From a checkpoint of a small image classifier.
Training: 26100 steps, batches of 64.
Rows from block 3 of a small image classifier, named by matrix and row number. Rows with one number belong to one channel. Each number is 128 + 24 x the weight over its row's rms, rounded and kept within 0 to 255. All counts start at 0. Numbers have three digits each. After the name is the row's rms in percent of the matrix's.
Before each channel's rows are labels from the 100 images, of 14976, where the channel reaches its highest value: "strongest on" is what is common among them. Only what is clearly more common there than usual is listed. The data: stained colorectal tissue patches (NCT-CRC-HE-100K). In brackets: how many of the 100.
# convs0: expand pointwise conv (model.blocks.3.convs.0.weight, 512x128x1x1), inputs 64-127
# convs2: project pointwise conv (model.blocks.3.convs.2.weight, 128x512x1x1, transposed), outputs 64-127

strongest on: tissue: normal colon mucosa (73)
convs0.274 100:142181127130138107099118146131108140138148117125119143079129121133105086119154133127119093133090097172130123062147110090129139090105140112141131139143164084138138174121095099134148142180142127
convs2.274 075:142152112140120147121085170120109152054155157109076136090099126126143147085161146166072129091111121131119121144120137107116121085124120094111099131133146134135132128138150121132132135153097124

strongest on: tissue: tumour epithelium (36)
convs0.196 102:109121160138154125145125051111167111152095048162149102193162145106125125148127126138184166099141143096152134119133142143123148141099148138115159114143147111140122120142156144156136118106109125
convs2.196 086:138118159083170118130118127109121115147079080165163100177115167095108103173141104169163172131163171133155092146118163121114154154094142149148141125126149108138140113101121155109103129108113140

strongest on: tissue: smooth muscle (88)
convs0.30 103:139145124146095131092161168160098121122170150097129158062130107139169133148143161126072145156116131131132129127110129142122118138137132148125152144112112121126130153166112100142131120155104141
convs2.30 063:112126178158126140118125097115137111142096111134134116146139127087094139133149120118153139128126109108190131098131149149123133127107207101133200126150138117114116099112146121148136133106117115

strongest on: tissue: debris (39)
convs0.426 102:119158131124121115126143122106123101135130138125195130122119135147156101113128120096170052108133108118121137104149109099172130134120166156101146164147180127159126099099151126150116139140141102
convs2.426 157:125111126113143132154130117153110161108124102154122116096104161111101119152099096153108155170125155139161098136098137137095143124124161182145150151151140102137108105139118139096125111113143147

strongest on: tissue: debris (29)
convs0.477 100:134132121082162139122156126170139129131113131191105120129118138124107127125131122126132171137120146134116118138135121090109120118143069109160097100170103111122115121152138175118099102104143136
convs2.477 177:117097124105152149158134102153128136120123113135135103094103155138109102155094089172108142154126161142140116156078157120104147132131137186131129118144125140113104123148100152094110113121147137

strongest on: tissue: normal colon mucosa (72)
convs0.464 101:037119117131096164123095120161125129143134150103158128160128104112108160141125101121126130142128141125139108108068150130132124108143132132115111143133060114136110109099132135112126104075131090
convs2.464 090:073077133127121144155120113169122133141112134104157111105119139149099131133108088143109135146135154166147103125060158170100134113140142142125131125132106147126078112141153139123125120100153139

strongest on: tissue: smooth muscle (49)
convs0.264 103:093220107121074136115119142196126118154149133126136160108134134102111116137120169107134120153112110112096147104145107147143122107131120144079122144100114095150107140145112112134130146144161130
convs2.264 119:143110142090175118130124117102107144130098084175145110133108167106104085148118083173144159129164181140144082153125145111110159150089146165154143146139152112135147102092119152094113119113132154

strongest on: tissue: mucus (50)
convs0.502 099:145075127149121162178091159083112126115126126098123110127078129125163137126123124136121112117163136138123110142113173188136146119131140131139131149068132174064121119137128106102125141149118169
convs2.502 100:148145150134148113093140124099134089164098095140144112154151091111139112133153176117161118115142096125133129102160136135157134139091138104137148112103142122113180155078114106148137148158101115

strongest on: tissue: lymphocytes (71)
convs0.441 098:096160133130125089108104136132113164107145159128101164108140124111097143114124091075116135161080115141113106107129088124114105100116123070152102125140076105129094152115107088116151107113130134
convs2.441 076:145161105132100133107107189132088154084163150117082170116119123093133154105165153139101148124114105152117110130142099106110100081125105121134076136132139104160138111142144104116142136135094150

strongest on: tissue: normal colon mucosa (55)
convs0.295 101:128103121113140138125134137098108124089131145107143101102087122136117156152085130154105152113142152115117102159084167146088177157134116132149130180114107146137130151157101156107091092091113163
convs2.295 103:146156121125143174155112168158105151074140144132069144099090151073124139117160112135077164143116147141142099187105151102101118096128115134132108117135118120098131121148144148106089128113086147

strongest on: tissue: debris (36)
convs0.315 101:139179166143156113127146122170130119105106134178130130113131128128146147103140115051147115120130132142121120135156130126147110116171130088109136096190120139111113113137139132142132085133106128
convs2.315 107:074124131127101108128106127151118117143127144098174109140127170165085146155105073137121110136111157163113100142084135161125128122142116129101110147114083132167075135135136115112130115084182147

strongest on: tissue: normal colon mucosa (49); tissue: smooth muscle (39)
convs0.141 101:064082115141144182136127107119130120176144111135172122150137148098114121155126108133119167146133124142156118120071170123116115101150153161103126107129097128101115141112146116105150148109156102
convs2.141 100:103092102131124184140132133138121131105163165107069166089135104118138113080140135133106154128108107103136133122097139075097087097133127150101118091150137142117127128150141135131159146129111075

strongest on: tissue: lymphocytes (41)
convs0.9 100:105095087087127163131073145111104151139121111127120120136098122097083117134110129192131166125165145096131079127097144130075144113087124145115115166098109093148141129120126144082120132097132142
convs2.9 109:146127107120120147123154124094164092163137120141138141153145072120171119125123189103161119129127088128123166105146114121164132126135122124115127082109130149098174160112090134143132161156115104

strongest on: tissue: smooth muscle (34)
convs0.27 098:114126138107193153157135096098170107128082097175138086166132149134138128122117126128178118101163107155124150123152136111139134119152124107132119078158131155107142118100126204132094125129136111
convs2.27 106:104097076118097113147145130123121169127185157125099166115144128143159111093094141126134137133131136093092148145115089110143095139165101154120085137104123120148135104142131079098181149123156140

strongest on: tissue: smooth muscle (42); tissue: cancer-associated stroma (35)
convs0.506 099:108138087143083145113136186141105143115185202116130172102127109127158161134150132095083109158112130156129115154105128147156106107176128135131108133117062143111126130107128095095150133126150125
convs2.506 077:111085119143124134162173107168155147131134152118127147091116122148148158139087110122109121167105146126144134134090125157127109138183128129150141114159075135086094121144088137112124102116136126

strongest on: tissue: lymphocytes (99)
convs0.388 102:128134104126121107130137107114142131096174184130145155138131121171122136101090109088164096126108118108110148148124109112143104194146123135102088139133101128148123108125129111131157120058190118
convs2.388 085:098070091107132142160163121150157120137166147129138169122134113122159132144096146104124140157100132128107154146087095122133074135194077149122076082130087149091143152150096136109155137130142119

strongest on: tissue: tumour epithelium (43)
convs0.199 101:145162186194129143127130146129118106092133139121092124111117101117150171143142148112115100125151123133138138147143183173136126124145147121138161128125137194085142126136118113164136118172086151
convs2.199 120:133140129110174127142118136122101138118112121165138113148105170116136100146139119157150151123187179145127097186122170132135148143123118131154108122084114144118154100090110114089119134129109167

strongest on: tissue: debris (38)
convs0.163 103:134137121110159119129124112123152147120111137159075129135129147127133125108140114112136135159096131122122135136136107100118113126132062048152071080167093124111096102142092144115120106127130124
convs2.163 149:144119124121144153160133112140130154098124110136095114067094145113129110145114111169088151167120143113153121136098152131099151122125153170139148138160146119103109116161111152104112113132115141

strongest on: tissue: lymphocytes (98)
convs0.384 097:137140111140098098139138123123125129135194188123145156137139121183143128077106132097166096111141104111112141118140102119158111179142134126095117160119131125162126097132149079152182137099165139
convs2.384 067:071074087120126127158150124146143144119181159121131176106132138128152132142095119111109138156106136134116141146077089135129067126195101148129073116119083139114128137141109115103187138134152129

strongest on: tissue: smooth muscle (49)
convs0.266 097:121114111166098158107119159108086139147169121083143122106133133102112152152127127124067153135123121097159107105106163183092134129099174140142148177089104123128110151150122082124144146125119148
convs2.266 095:124132131138146112145140127149127175104122145154100139139136143135136151107124115109130138106156143084132120140146114114120122150131102120165124157158130106135114067124164150134122080096125134

strongest on: tissue: mucus (75)
convs0.18 099:139142155136114113123134138200109081165135113109174111122131135151114116145129137160124112116149128189134130135121141110134145131126152182098168137123153131176129153140159130188125142129143123
convs2.18 139:095104105152092124129134128099153103157160155094141149150152082147149127094126162090146096115111087123102166097123103136161103119151124106094112102100112162121137152125122098152154167139149093

strongest on: tissue: smooth muscle (48)
convs0.338 099:109121104162084157108117150114099133164167123086156124111144142089111145156130128129077152136113115098153121098108158189103141119094174148128147174083113114132091141156131089123135153128123149
convs2.338 109:124124133141153119143154108150142167106120145157098136134145130134145146109116128101135143120154140074136134137148112112123118151143107119172129141168119108115122070124159155138126079094119117

strongest on: tissue: mucus (42)
convs0.4 099:142131144092145155107121116149133079148087096120162054113104135144085127159110094145138089102116126160117127128135141109126162116104128135136135125142126152127123164125111200129035114132142109
convs2.4 096:100121111166094164136106159123120106112166161070107142100121108107130140104163134113089121139090102150134138131088138133114095081136122119087105083119109170106115145144128111130133164143111096

strongest on: tissue: normal colon mucosa (67)
convs0.65 098:120156143110158196126110144156115119149099114152102107104106126130107125129132125132145102075189100201124101107151154111125146099134121091160117092113110163071163144114138163118109122182135152
convs2.65 105:108126086140086106127124141119118156126186140068127156088141158117117126131124103118104119194054113120123139109108097145118096118134141148107114149116118097175100143152089064104170144126154125

strongest on: tissue: debris (34)
convs0.204 102:103108114100112166134088135127104141163109123120121106136089130107080102118121115170138144116194126114120077119116154123087152099080122132097124163109119107155100132129147146107106134109121152
convs2.204 118:140124108114131147123161131122151091159139119146137158142146074096151118134133177095146144144112096131138152109140110108144107117124126138120129067118120132100168171113100141139141162146112096

strongest on: tissue: adipose tissue (95)
convs0.340 102:131139169138133108156117110131153096139077096120179071175138167139120123139148114140127099105116142094123135131135132120153145164090135133096147143136154122146105123123162147164109120102126106
convs2.340 080:117087110117128115165138113138149150139137185133130153169147130161150140085105136104156122124149148100099139160127101096143091156163087105140094112117081124134135097109152137123133121069144118

strongest on: tissue: tumour epithelium (49); tissue: normal colon mucosa (31)
convs0.330 100:121119160169095131161107159148117101126122144110197109149102126141154146144128145127132103112154146160124125152105178183169150131168148156112148166090143154125128124140154096149133137123126158
convs2.330 087:121160153139133101063113143109117097150106122120148125152152117122108135120161147121149110111119089152120121102159121123148133120102131086134130112106117116148149151085128088142157151135145121

strongest on: tissue: mucus (51); tissue: normal colon mucosa (37)
convs0.60 100:108108124108142181126157113146177116156113126167131116122135113138129152138098153136143163130164127124109156151120152130139124122167092116151103089136085151091142145149112178134101118112138142
convs2.60 112:139099092079139118164135125129143148141139138141122121159096162151130109112098112162150150132157184093098137189120120102130144165138076161126092122109124138136128093150125147096096127105147151

strongest on: tissue: lymphocytes (42); tissue: cancer-associated stroma (33)
convs0.278 103:109160137121171088078127101143119141103127147168146136134154143159087107133116072115133129132107160168124102162117120103124128119145127126132118107152076125139102123108148133122143106080173124
convs2.278 107:129120114114124108100149140153120140145145131155116183150158101086110133124136154102148179152115120103135124127137092089117088132117110149155115119136122082150154125113136127119160143091140108

strongest on: tissue: debris (48); tissue: normal colon mucosa (26)
convs0.35 091:154162183177135054129123119128131129114117134152137143141147104151154120128113150104152113118157125137114116133144118148160125140140158116119178129100124133121143139119134082168170123129116175
convs2.35 105:084097084120115134167142145154116175120158148144108169115132145089124141140105119114117159194114135145136109139105102135112086100154129160153105137132088086147113099126109110079170121091161153

strongest on: tissue: tumour epithelium (67)
convs0.409 097:151157171197142103159142129137131131130114101140147118112149125129175112157146174125116130152158119155156124102134138149129122115112171128131212104115134102117142165130099105185156142165097161
convs2.409 064:094100112124097125140151124151184098155120150120136135171144096136120167134120139090143120141099098115092168105132104130167106130163091114124112102139091127133107142127127147148130115095159088

strongest on: tissue: lymphocytes (64)
convs0.321 101:113143180154160130158131098129149085125099099144151090150146160109130135140145127121141116102141126165152164114141152142149147118164151143101133113143161170102131124127156134158118125159136116
convs2.321 128:144119157142166144142152105175143140096095119155109116103107143119123141161123108142094151147121153108166118141105149131092143144132141146167150134183130117094097104153140175129104083109110128

strongest on: tissue: normal colon mucosa (41); tissue: tumour epithelium (36)
convs0.231 099:089124069109137132121115123126114179140168152127106136135141125147063111082108087118141107118127121127137110109122124086111102142122137134145097125124107118151152143063120109106160148095192106
convs2.231 104:148163128114140130134085173115103118111110130127130113144080142117140131145155144155130138121173144164116109171128154146137167138123107097125102125085103153121151139121096125098095141148097176

strongest on: tissue: mucus (40); tissue: normal colon mucosa (34)
convs0.19 103:119102136143124145134139121133116102128133185106124117122116114152147111087141132134158088074169143094119140160122179123138130151127122138092127133125152199111128085109143134144125140121122104
convs2.19 133:135161155155144099084119106090121113137114115120132107139173119151134108104140133114156098061157105109129148090166133127146148155113145104129149152114166126131146121084144109181138133161128104

strongest on: tissue: tumour epithelium (37); tissue: normal colon mucosa (35)
convs0.402 101:138151168173124114132124127139119113086150130118118139126117101136156145141122137131139099126157160146129142156136150190162156157163165159117166146109152196112151128160146092151145112146106160
convs2.402 102:132141099109104110140123156100118143143150124135143148155136142118146121129117148132160123150154136151106135147146113152169121125144106122124092131071106125159156131111093069083155164141136176

strongest on: tissue: tumour epithelium (47); tissue: normal colon mucosa (28)
convs0.201 101:120134144224135118196123139119102147100124136109133109131122168115151142124151134135128117134186136153168115137114164181114135112121184127132148141101147135134126104130115087128163141146108172
convs2.201 139:139130139128130091128161111145162126155100131152142129171149120151139172147083142094161113139137124098095142127163097149162124179170084101168125147134073113133125119115116139144128083088160139

strongest on: tissue: normal colon mucosa (28)
convs0.394 099:135142065116099125112122144115120175137189163131105168132128128114107135087120107092157086117109101054126122117152098113135092145108128124120106163128138102163166112081121107102160136106149101
convs2.394 116:149175138129137111121096156081115110113103119123125097151108132140151116120159155145142099088158121152106134136158141146167163147113116081126123133083146156127172145104104114132105142173091153

strongest on: tissue: normal colon mucosa (38); tissue: tumour epithelium (36)
convs0.11 099:107089146162115122165130120128119110139139141094188107149124141142149126146120132153122138132159157120142140145078190170142140166150152179103145161098152154134111105146150102139138140114127140
convs2.11 088:133180137125146095071088171148075130112117134130130134124115158108083126137169111144106130134105137176123078143141139119118137109101128109152115142114114094174124146096124090103147130131129160

strongest on: tissue: tumour epithelium (44)
convs0.326 104:137114109106095142137105157076111118127140136124160129157104097143146124113119125096168059134146088109112112122152113125147122138109151146097137190102134132141149131070155136136115141113126110
convs2.326 160:152126117099142130148133122131116159098130093149112111091089161123123096152095101175117145161133164134140106144116131131108161131127144189137140150135161119134128115149095137081114115137131161

strongest on: tissue: tumour epithelium (66)
convs0.71 097:122150178214155104153142106110124128125118126143135130122165128132149120129127147104150128134186113143142127118146135139131124122139190120120172121110124143124142131113121083168168140148118156
convs2.71 060:108128177170114109132104127136138109132085139109166093146136128163125143152125134124134087095157114133095129107133144190149138154139138089143133179113116128134089122105150124154129110115141133

strongest on: tissue: smooth muscle (86)
convs0.74 103:137149126140101118112133184176114130140173131096114156082148133134132107125151150117062141157105134119132132106116119117138094119114132140128138134107125086139135202138119079150146144153127122
convs2.74 091:127119134084179142148104140100103131124101104164149112144098150097088097152140089170134148123146181181154079171110163101112144132110145154141124124118138138132154129089130148082110134120132143

strongest on: tissue: mucus (64)
convs0.252 105:102085113136139150161154114137131128125152135145135132149131160117144114169109138169129218142163159112145129146080153127130128129163121200125113112115115122136150105138135121101138126113126136
convs2.252 088:090110103146100165150113145132114152093163157094079159094125125133149131077146137131102133105139113097131135121109138131102078086141132114098109131133151153132097099148173102134165147139112099

strongest on: tissue: tumour epithelium (75)
convs0.312 099:130179129131126090100129149141078125137133133154166140121151121137146095125133160125136121117152120189122097113137116117149130098122153138109141145091131108150147152104131098138150146140125158
convs2.312 082:091103162178092118104134117123147104149118134080146121136156101138121173139132142088115099100093090106124154088131113159141109124145149094120141141141111127131091137127161110167159124113147093

strongest on: tissue: tumour epithelium (72)
convs0.260 095:126120075093141123114143141147121152114159158168088194126147082113122118116120142123125157139095119129120112139126081060114083111126091125153098102140112084152159134104109135108140132105119119
convs2.260 080:145113137095150135131139131179150107136099123148137146157112117120114174177119128121121166158110167134122114174119117110116115137139077142138098094160092128118105152162124190128097098096123134

strongest on: tissue: adipose tissue (46)
convs0.316 100:105097136129116163124126111115122096147131113114172099186131163105097135153111111152135166117158137106142139143112183143122154142095138191120142154092141132146124105146179133138115132085118135
convs2.316 081:073116146128143137111091144144090137124129129120128129128133157115065127137158062143117151144126141168157070122085171125070110103109146129141133112131097129143113110083156106111154139100160118

strongest on: tissue: adipose tissue (92)
convs0.26 101:101113152121119152132118126126129101117120120125146095201124141105094172170144086136132161134145148126147098144119168136106165119097141168127156145137135130159111098124174143132105101086110121
convs2.26 096:100124138124097121113090167156104106138128148095144140159122141111072154129151094134110143124111141169139082146100150138106109093108119119107115112122095122156087126137158122123126132073139128

strongest on: tissue: lymphocytes (96)
convs0.79 101:103136107099146133150133109097165140128127120160128134164149141114092151109113112078176108128112078130124139089152091108123100117143125105127104120187127098152114129095130145129131130096154086
convs2.79 086:154108122096114108134158100121181116166124106143153130182143107132132143152081146113178133153118125106095166117159075140166137169149113143119135126132124130140139144174108158144112118120149118

strongest on: tissue: adipose tissue (58)
convs0.225 101:127132107132050098139079153152101128128135136063139138143103141155142109138132110111115122161149145100109106091103121144148115153092116135084119141051122093158094142108122089134114122142122142
convs2.225 083:121103126110143181132105134164107111136130107132119132114095135092092095153142098157115191162126146143155093138093162104073121101086144179119139093140139128113122131132134152102117158121122117

strongest on: tissue: tumour epithelium (73)
convs0.50 100:145171134117148107109131152153115147102118149148098153104119083143088144113138140107102123136098139157127083113133114080098105102139112083176119128164114074157133167095113145149117099102150127
convs2.50 060:162170165152145107123112167105086118107099115136122121146091138100160128125167147137134131105178137130131104130146154141138158151093132087132140136096145111117172124103114122140112140153087156

strongest on: tissue: tumour epithelium (73)
convs0.467 093:128101049069142135135146140136126146119162144170107169133137091124137115111111151143131155127116126129109116142122096072123098118127085146144090102126131097157169126110111143102124139112128119
convs2.467 094:149111139092143136137141125183157098136095126150128139160116111118115167171115131115120159155098152129126121163125121115120111133150083141131106088163098132114114155163122192138098103099121120

strongest on: tissue: tumour epithelium (50); tissue: debris (29)
convs0.317 097:154159174201158111166141120117129135116104096134149109107143135138166111148136156128122122145174122156154125111140145148127133125123173115142195113104137125102139153121096111166149143177105173
convs2.317 069:121102152133113113137147120149177094157087125125168105180135116156125174165101136096147105147124118115083152121142104175164129166153104113145134133135086120134104144127117149150117090096149120

strongest on: tissue: debris (32)
convs0.28 104:105150164146131159171123129145131097115105123157137111156125151108125164135141139102135130118166126183138129124135159163154138094179138128105123129135133163107126109125167136146114120140127137
convs2.28 099:144119162130166145134153117172143146108099129162103133119111132095118145152140118128102169139127145104169120148116146121101121142136128138174142123178112098095116100140155178130113088094109118

strongest on: tissue: smooth muscle (75)
convs0.211 105:157178126130141133092106165116105123145135115106137124081101110147105081130173135133117087135119100155125112083140136101121141097090145131115137155115148110130139209106128117143120144182129116
convs2.211 059:136148118150108122136085164105097172062164181105082144106105143128136139093163130142091129107126124134125121159106146122121112102136122095125094151114124144138131109128157097119144131132104128

strongest on: tissue: normal colon mucosa (44); tissue: cancer-associated stroma (41)
convs0.383 103:114140114103138131115115161153113168122137114129095138087121146097096141127132110139097144151101123161133106113130109119106124086112117102201102134149113097128126154131092132087123102134137144
convs2.383 050:123155130150091106097092162105106119111153151106106131137132143139120160095151139131112094088125108112096137120156112139145119108139117096090093159108143127166124102153179099167121131130134128

strongest on: tissue: tumour epithelium (49)
convs0.236 100:123114156112153130157121110121127104095117071134140067183134175117108115153131104176145145124151159135152150144130154122135172133112159191129153145119186135158162120127167134148124128113139121
convs2.236 072:114140148118151140100080153175123116118108155127114124154111131140091143116159099145117139097123147136122083146102169089101119129121113074158099107138098126129110141108161158141109108087129112

strongest on: tissue: mucus (38); tissue: normal colon mucosa (31)
convs0.505 101:147129110090134113074110126088117112151135084123145115113131123129086059119120125154143109111120100122096124114148121101113142132061141155098146155091168103162126179129144131131121159121128124
convs2.505 116:089076139107137138121142099140158067173124119114167098155147118170090111134115103123145115124124139125115145133105153099123123139128110149085123065118117184126128170131123155163103152104159073

strongest on: tissue: mucus (57); tissue: normal colon mucosa (35)
convs0.372 103:125088113123137122151150126129114130094142133158130129147123136128126128135111141188143198130185171118135114172107144146111141158149116185145111154103145118157141086155165117117133130094140163
convs2.372 086:120142103102132079098139129115119157147147129147113160156163131138125121103134124106164125128134145107088137144164098083152104157135089104132091125107116124165151132087138095119153143124147129

strongest on: tissue: mucus (32)
convs0.134 100:146113112119165105148130094050146147105130120126134134147144121159114082095135117112162116170098110107122154124124114097093106173114144153090125120154157118144122145116140133136146163104146084
convs2.134 082:115103131142143132169155086132122152113138128122125114088121166137107118134105080138111125152104160131155124148084139138099123142152152163126146127148124143101094115160106141109130119117149126

strongest on: tissue: smooth muscle (60)
convs0.84 099:096164111138051111109148144184108111153199157085146152084150135139121127162112147115106112170103116113105149119120107142149115130155117158094136134096091126158120167141098085137148137144158125
convs2.84 096:117107109111114167108143113116122112158143102121140137100125108089112091150126143163123164158104118136149133107104137121105138107098172195103153108127152121123134159151096119112136165148134123

strongest on: tissue: debris (56)
convs0.235 102:141139168160128118140147124159151128129117087155143127144148104111140152171122182113126153172139116123148125109126135149110103115120147128141234112135117088129149160140112127189142127118099142
convs2.235 077:093054093100127144178151106153171152135131162140123147134133125130138134134093116117140144175131130109119145140102120116135093136171095147147103100145082130110116106137110141099141103075151108

strongest on: tissue: smooth muscle (92)
convs0.126 100:126123143113139136158149121112152128117115101171128131168139116098121190146119159089165148130122092102137123114142119131112108136126135124143148136155128088151166148105108146144123117096111120
convs2.126 070:138104134141129147179166105113163154110122114153094138107122131089161153146098159119134123158138121104137145120144112176133133131181153139146143152151114121108151083135094130105145101137135138

strongest on: tissue: smooth muscle (44); tissue: cancer-associated stroma (34)
convs0.436 098:091115084139090150113152146144114140126199185118138166092125118123152146153126130123098138161109143147134123153077141152142110111186125156127109132121060148111127114127118103073147135129169128
convs2.436 095:127091123160108151156175106142178123147135141111132147098130099130155157131105151098108122158092106108151153102107118158131101115164145125119154112166107129079103142167109136139129127128125104

strongest on: tissue: normal colon mucosa (59); tissue: mucus (38)
convs0.178 097:106121131117136153176126117145140103096126100144124085136110159116107136161101145174138181153201163150129131155104175153108161130148111156091105110108105145135118121166133147120099127115120179
convs2.178 063:126085144110149142129133122156128109127105111124149097134109162136100129161126061161099158160120180152132097154070169135102121132112115164141120093141120141117089135141113160128095105088118137

strongest on: tissue: smooth muscle (35)
convs0.114 099:132139122136153116136159080095168133144130107140125132118175142110122116112114139114168122114069108072141192112161105104128120150122140128132137114177169120131133095140100138142142138137158080
convs2.114 070:147098129117148170181147109111174104113117138138128096126107127166144121126122148129137097129130145121121169157110151123134133158165122131123125096139131178066154155147134170138076118125137111

strongest on: tissue: smooth muscle (47)
convs0.410 102:198114131137112060111144142110133135095122131115153129155129114169193118132138131131105102161109177121137131146129113114166128162149136161157151149150173122150144125129134114151123117123125117
convs2.410 094:128130165112174131149126121140121149116077087185124113149111163073095131155134101136137171148156156145159077145130154137104146125107145135167151139147112090116135099102152169109099108096123160

strongest on: tissue: smooth muscle (62)
convs0.202 100:143162117124100116105124194167087136139153129120109159105130110110129098119162152112111131132116108128125099096138113112117106096079126115131135135101147039158138153128127099142141147159105137
convs2.202 073:136137123114156165118087132075078139086131101136102109118096162094097093125159093186125158118133155138150098149121154092089156111085165170116126145134190143135144112126154132089115142141114138

strongest on: tissue: smooth muscle (82)
convs0.437 099:129118125110135137149175099121168122157101063166128110139146145096133156144112139128177147090109127092155138104149111141121131133131130120132138118202167119146142102136098166126122112130125119
convs2.437 082:119121161152125111134173084130182153153091131140138123138143135140160175130098138112145106125137127079130157120157112174151123166161131109176157155171101102111102082130140146135126074119145125

strongest on: tissue: smooth muscle (80)
convs0.206 102:151142114135095127103132190174106144148164136102111158072132128129124108124142154112061126158112132114118132128129119118140099103118123145124131129096122105123154180143134098137141154151146130
convs2.206 095:130104139080172126138105135100114119132094096161155105168107149099098103150141099158142160133139169168153090152114161100111141132104143148143127115124133121136155136084132152100108143109124138

strongest on: tissue: smooth muscle (83)
convs0.498 100:098121115158078128111168121150113134175162151100135171084149128104145115145135139126113185168118122121138132108090126158105117107126135149100144123117111112119071097204130086118148146151102152
convs2.498 082:127124098129120189135120135086095128121160125098128129082115121114129065113149123142106125139121113142148125111100154122110125097115180157080137120104163160115143148120112103109139176168121123

strongest on: tissue: adipose tissue (57); tissue: mucus (25)
convs0.493 100:109095118138118128117142109096153116123170150118168128156157119133123149142104145162128156139132145102120189165102145134147139178150126208128123168109120143163137120150168113140141135063150119
convs2.493 080:078089131099117133131117132155115104150142133107169110131131145151068121137129060138123125142109154169121102142075157122105117114133130155098111107129114149157094138133155125111136156093189114

strongest on: tissue: lymphocytes (95)
convs0.78 096:137146124135136109134135119117145129100184163108096174100137135135132134087128111075148091139074083108121176136142099107136087160130121119116096116155140151123132116148084102138166119141157085
convs2.78 089:110079096119131120172158110126166134140149144133153141146131121162186145138077147103138119134152141109089163150114092147165101158203072129126072106117095165095143132142092138125145120130148134

strongest on: tissue: lymphocytes (46); tissue: debris (28)
convs0.152 105:129202139142093145101134242197085118133144167116127151099127105113132141128188156094090121114119108145138109120132142127141110104128134109139131136100135129129137149123136115147124146155118130
convs2.152 119:088089110133103106150155101129160127163149160113143142153172116177148146101083129083149090124122117110084168130127096129163083149186075119123095111124085141132119122126128111133155126106178101

strongest on: tissue: tumour epithelium (62)
convs0.237 102:127138143150115128152111133147118128118129147144152124140122124140152156152107132128116126105196165151121107150118151192171144121184136139108125140091074155114127139138148106127134113115124177
convs2.237 089:142134157139129146110125143138142082154101114131165134161129091100117154162157173098122134140111110146147117119134136146130122114114141109134139105132114117100125158115145154157116146122107118

strongest on: tissue: debris (40)
convs0.222 103:118113123116161144136157128157124138155127135171109128136128133107110095106145126145164176116156138111152112141131137078103111125116131154139125112149149123138166083096169138127140156109158099
convs2.222 110:125101122092162163158131135133120123131113089150136099135084145091112096153137114164130164153152167158151096171089178118107137127111133171125127095115121136108151127110109144085098146118116146

strongest on: tissue: mucus (57)
convs0.336 095:112100053064097121158134128176146143123130144167138141165124131141125129111104135137133142140142145147111127130120093114154108113146070149109075113132132106164113111139161138117123122080146127
convs2.336 107:128116103071128114130143123133135101177128115142166125191139125149122113128117124118175124111145156123094133168141117091165114158133082125108096097103110148140156147119137146131117146117147125

strongest on: tissue: adipose tissue (44)
convs0.287 100:141119124125119125155126103091173133158097091127130113116128130132135153134068147115145119140137082110105158088162099178135140134130130106113142145125106125120100134151105136120113132145126165
convs2.287 104:092109116127141145128116133151108152100156193126083166127138133127120139084142102119120153119124134118127123149093139080093075106139101118130095103139100137131103093123156132117148125091132108

strongest on: tissue: debris (77)
convs0.238 096:187125170131131075099148110142165118135099073162114129151141097117129140156106161119150158147110127070116127129159104131116134150101128120137190122144139100140157154166106138173129104110096141
convs2.238 092:086125081103098128119105168143087164114178177113103172128131131108093120094141099123122148149111121151104117141113104085122083088131105158115088117118116116175120110132156107099163146090153109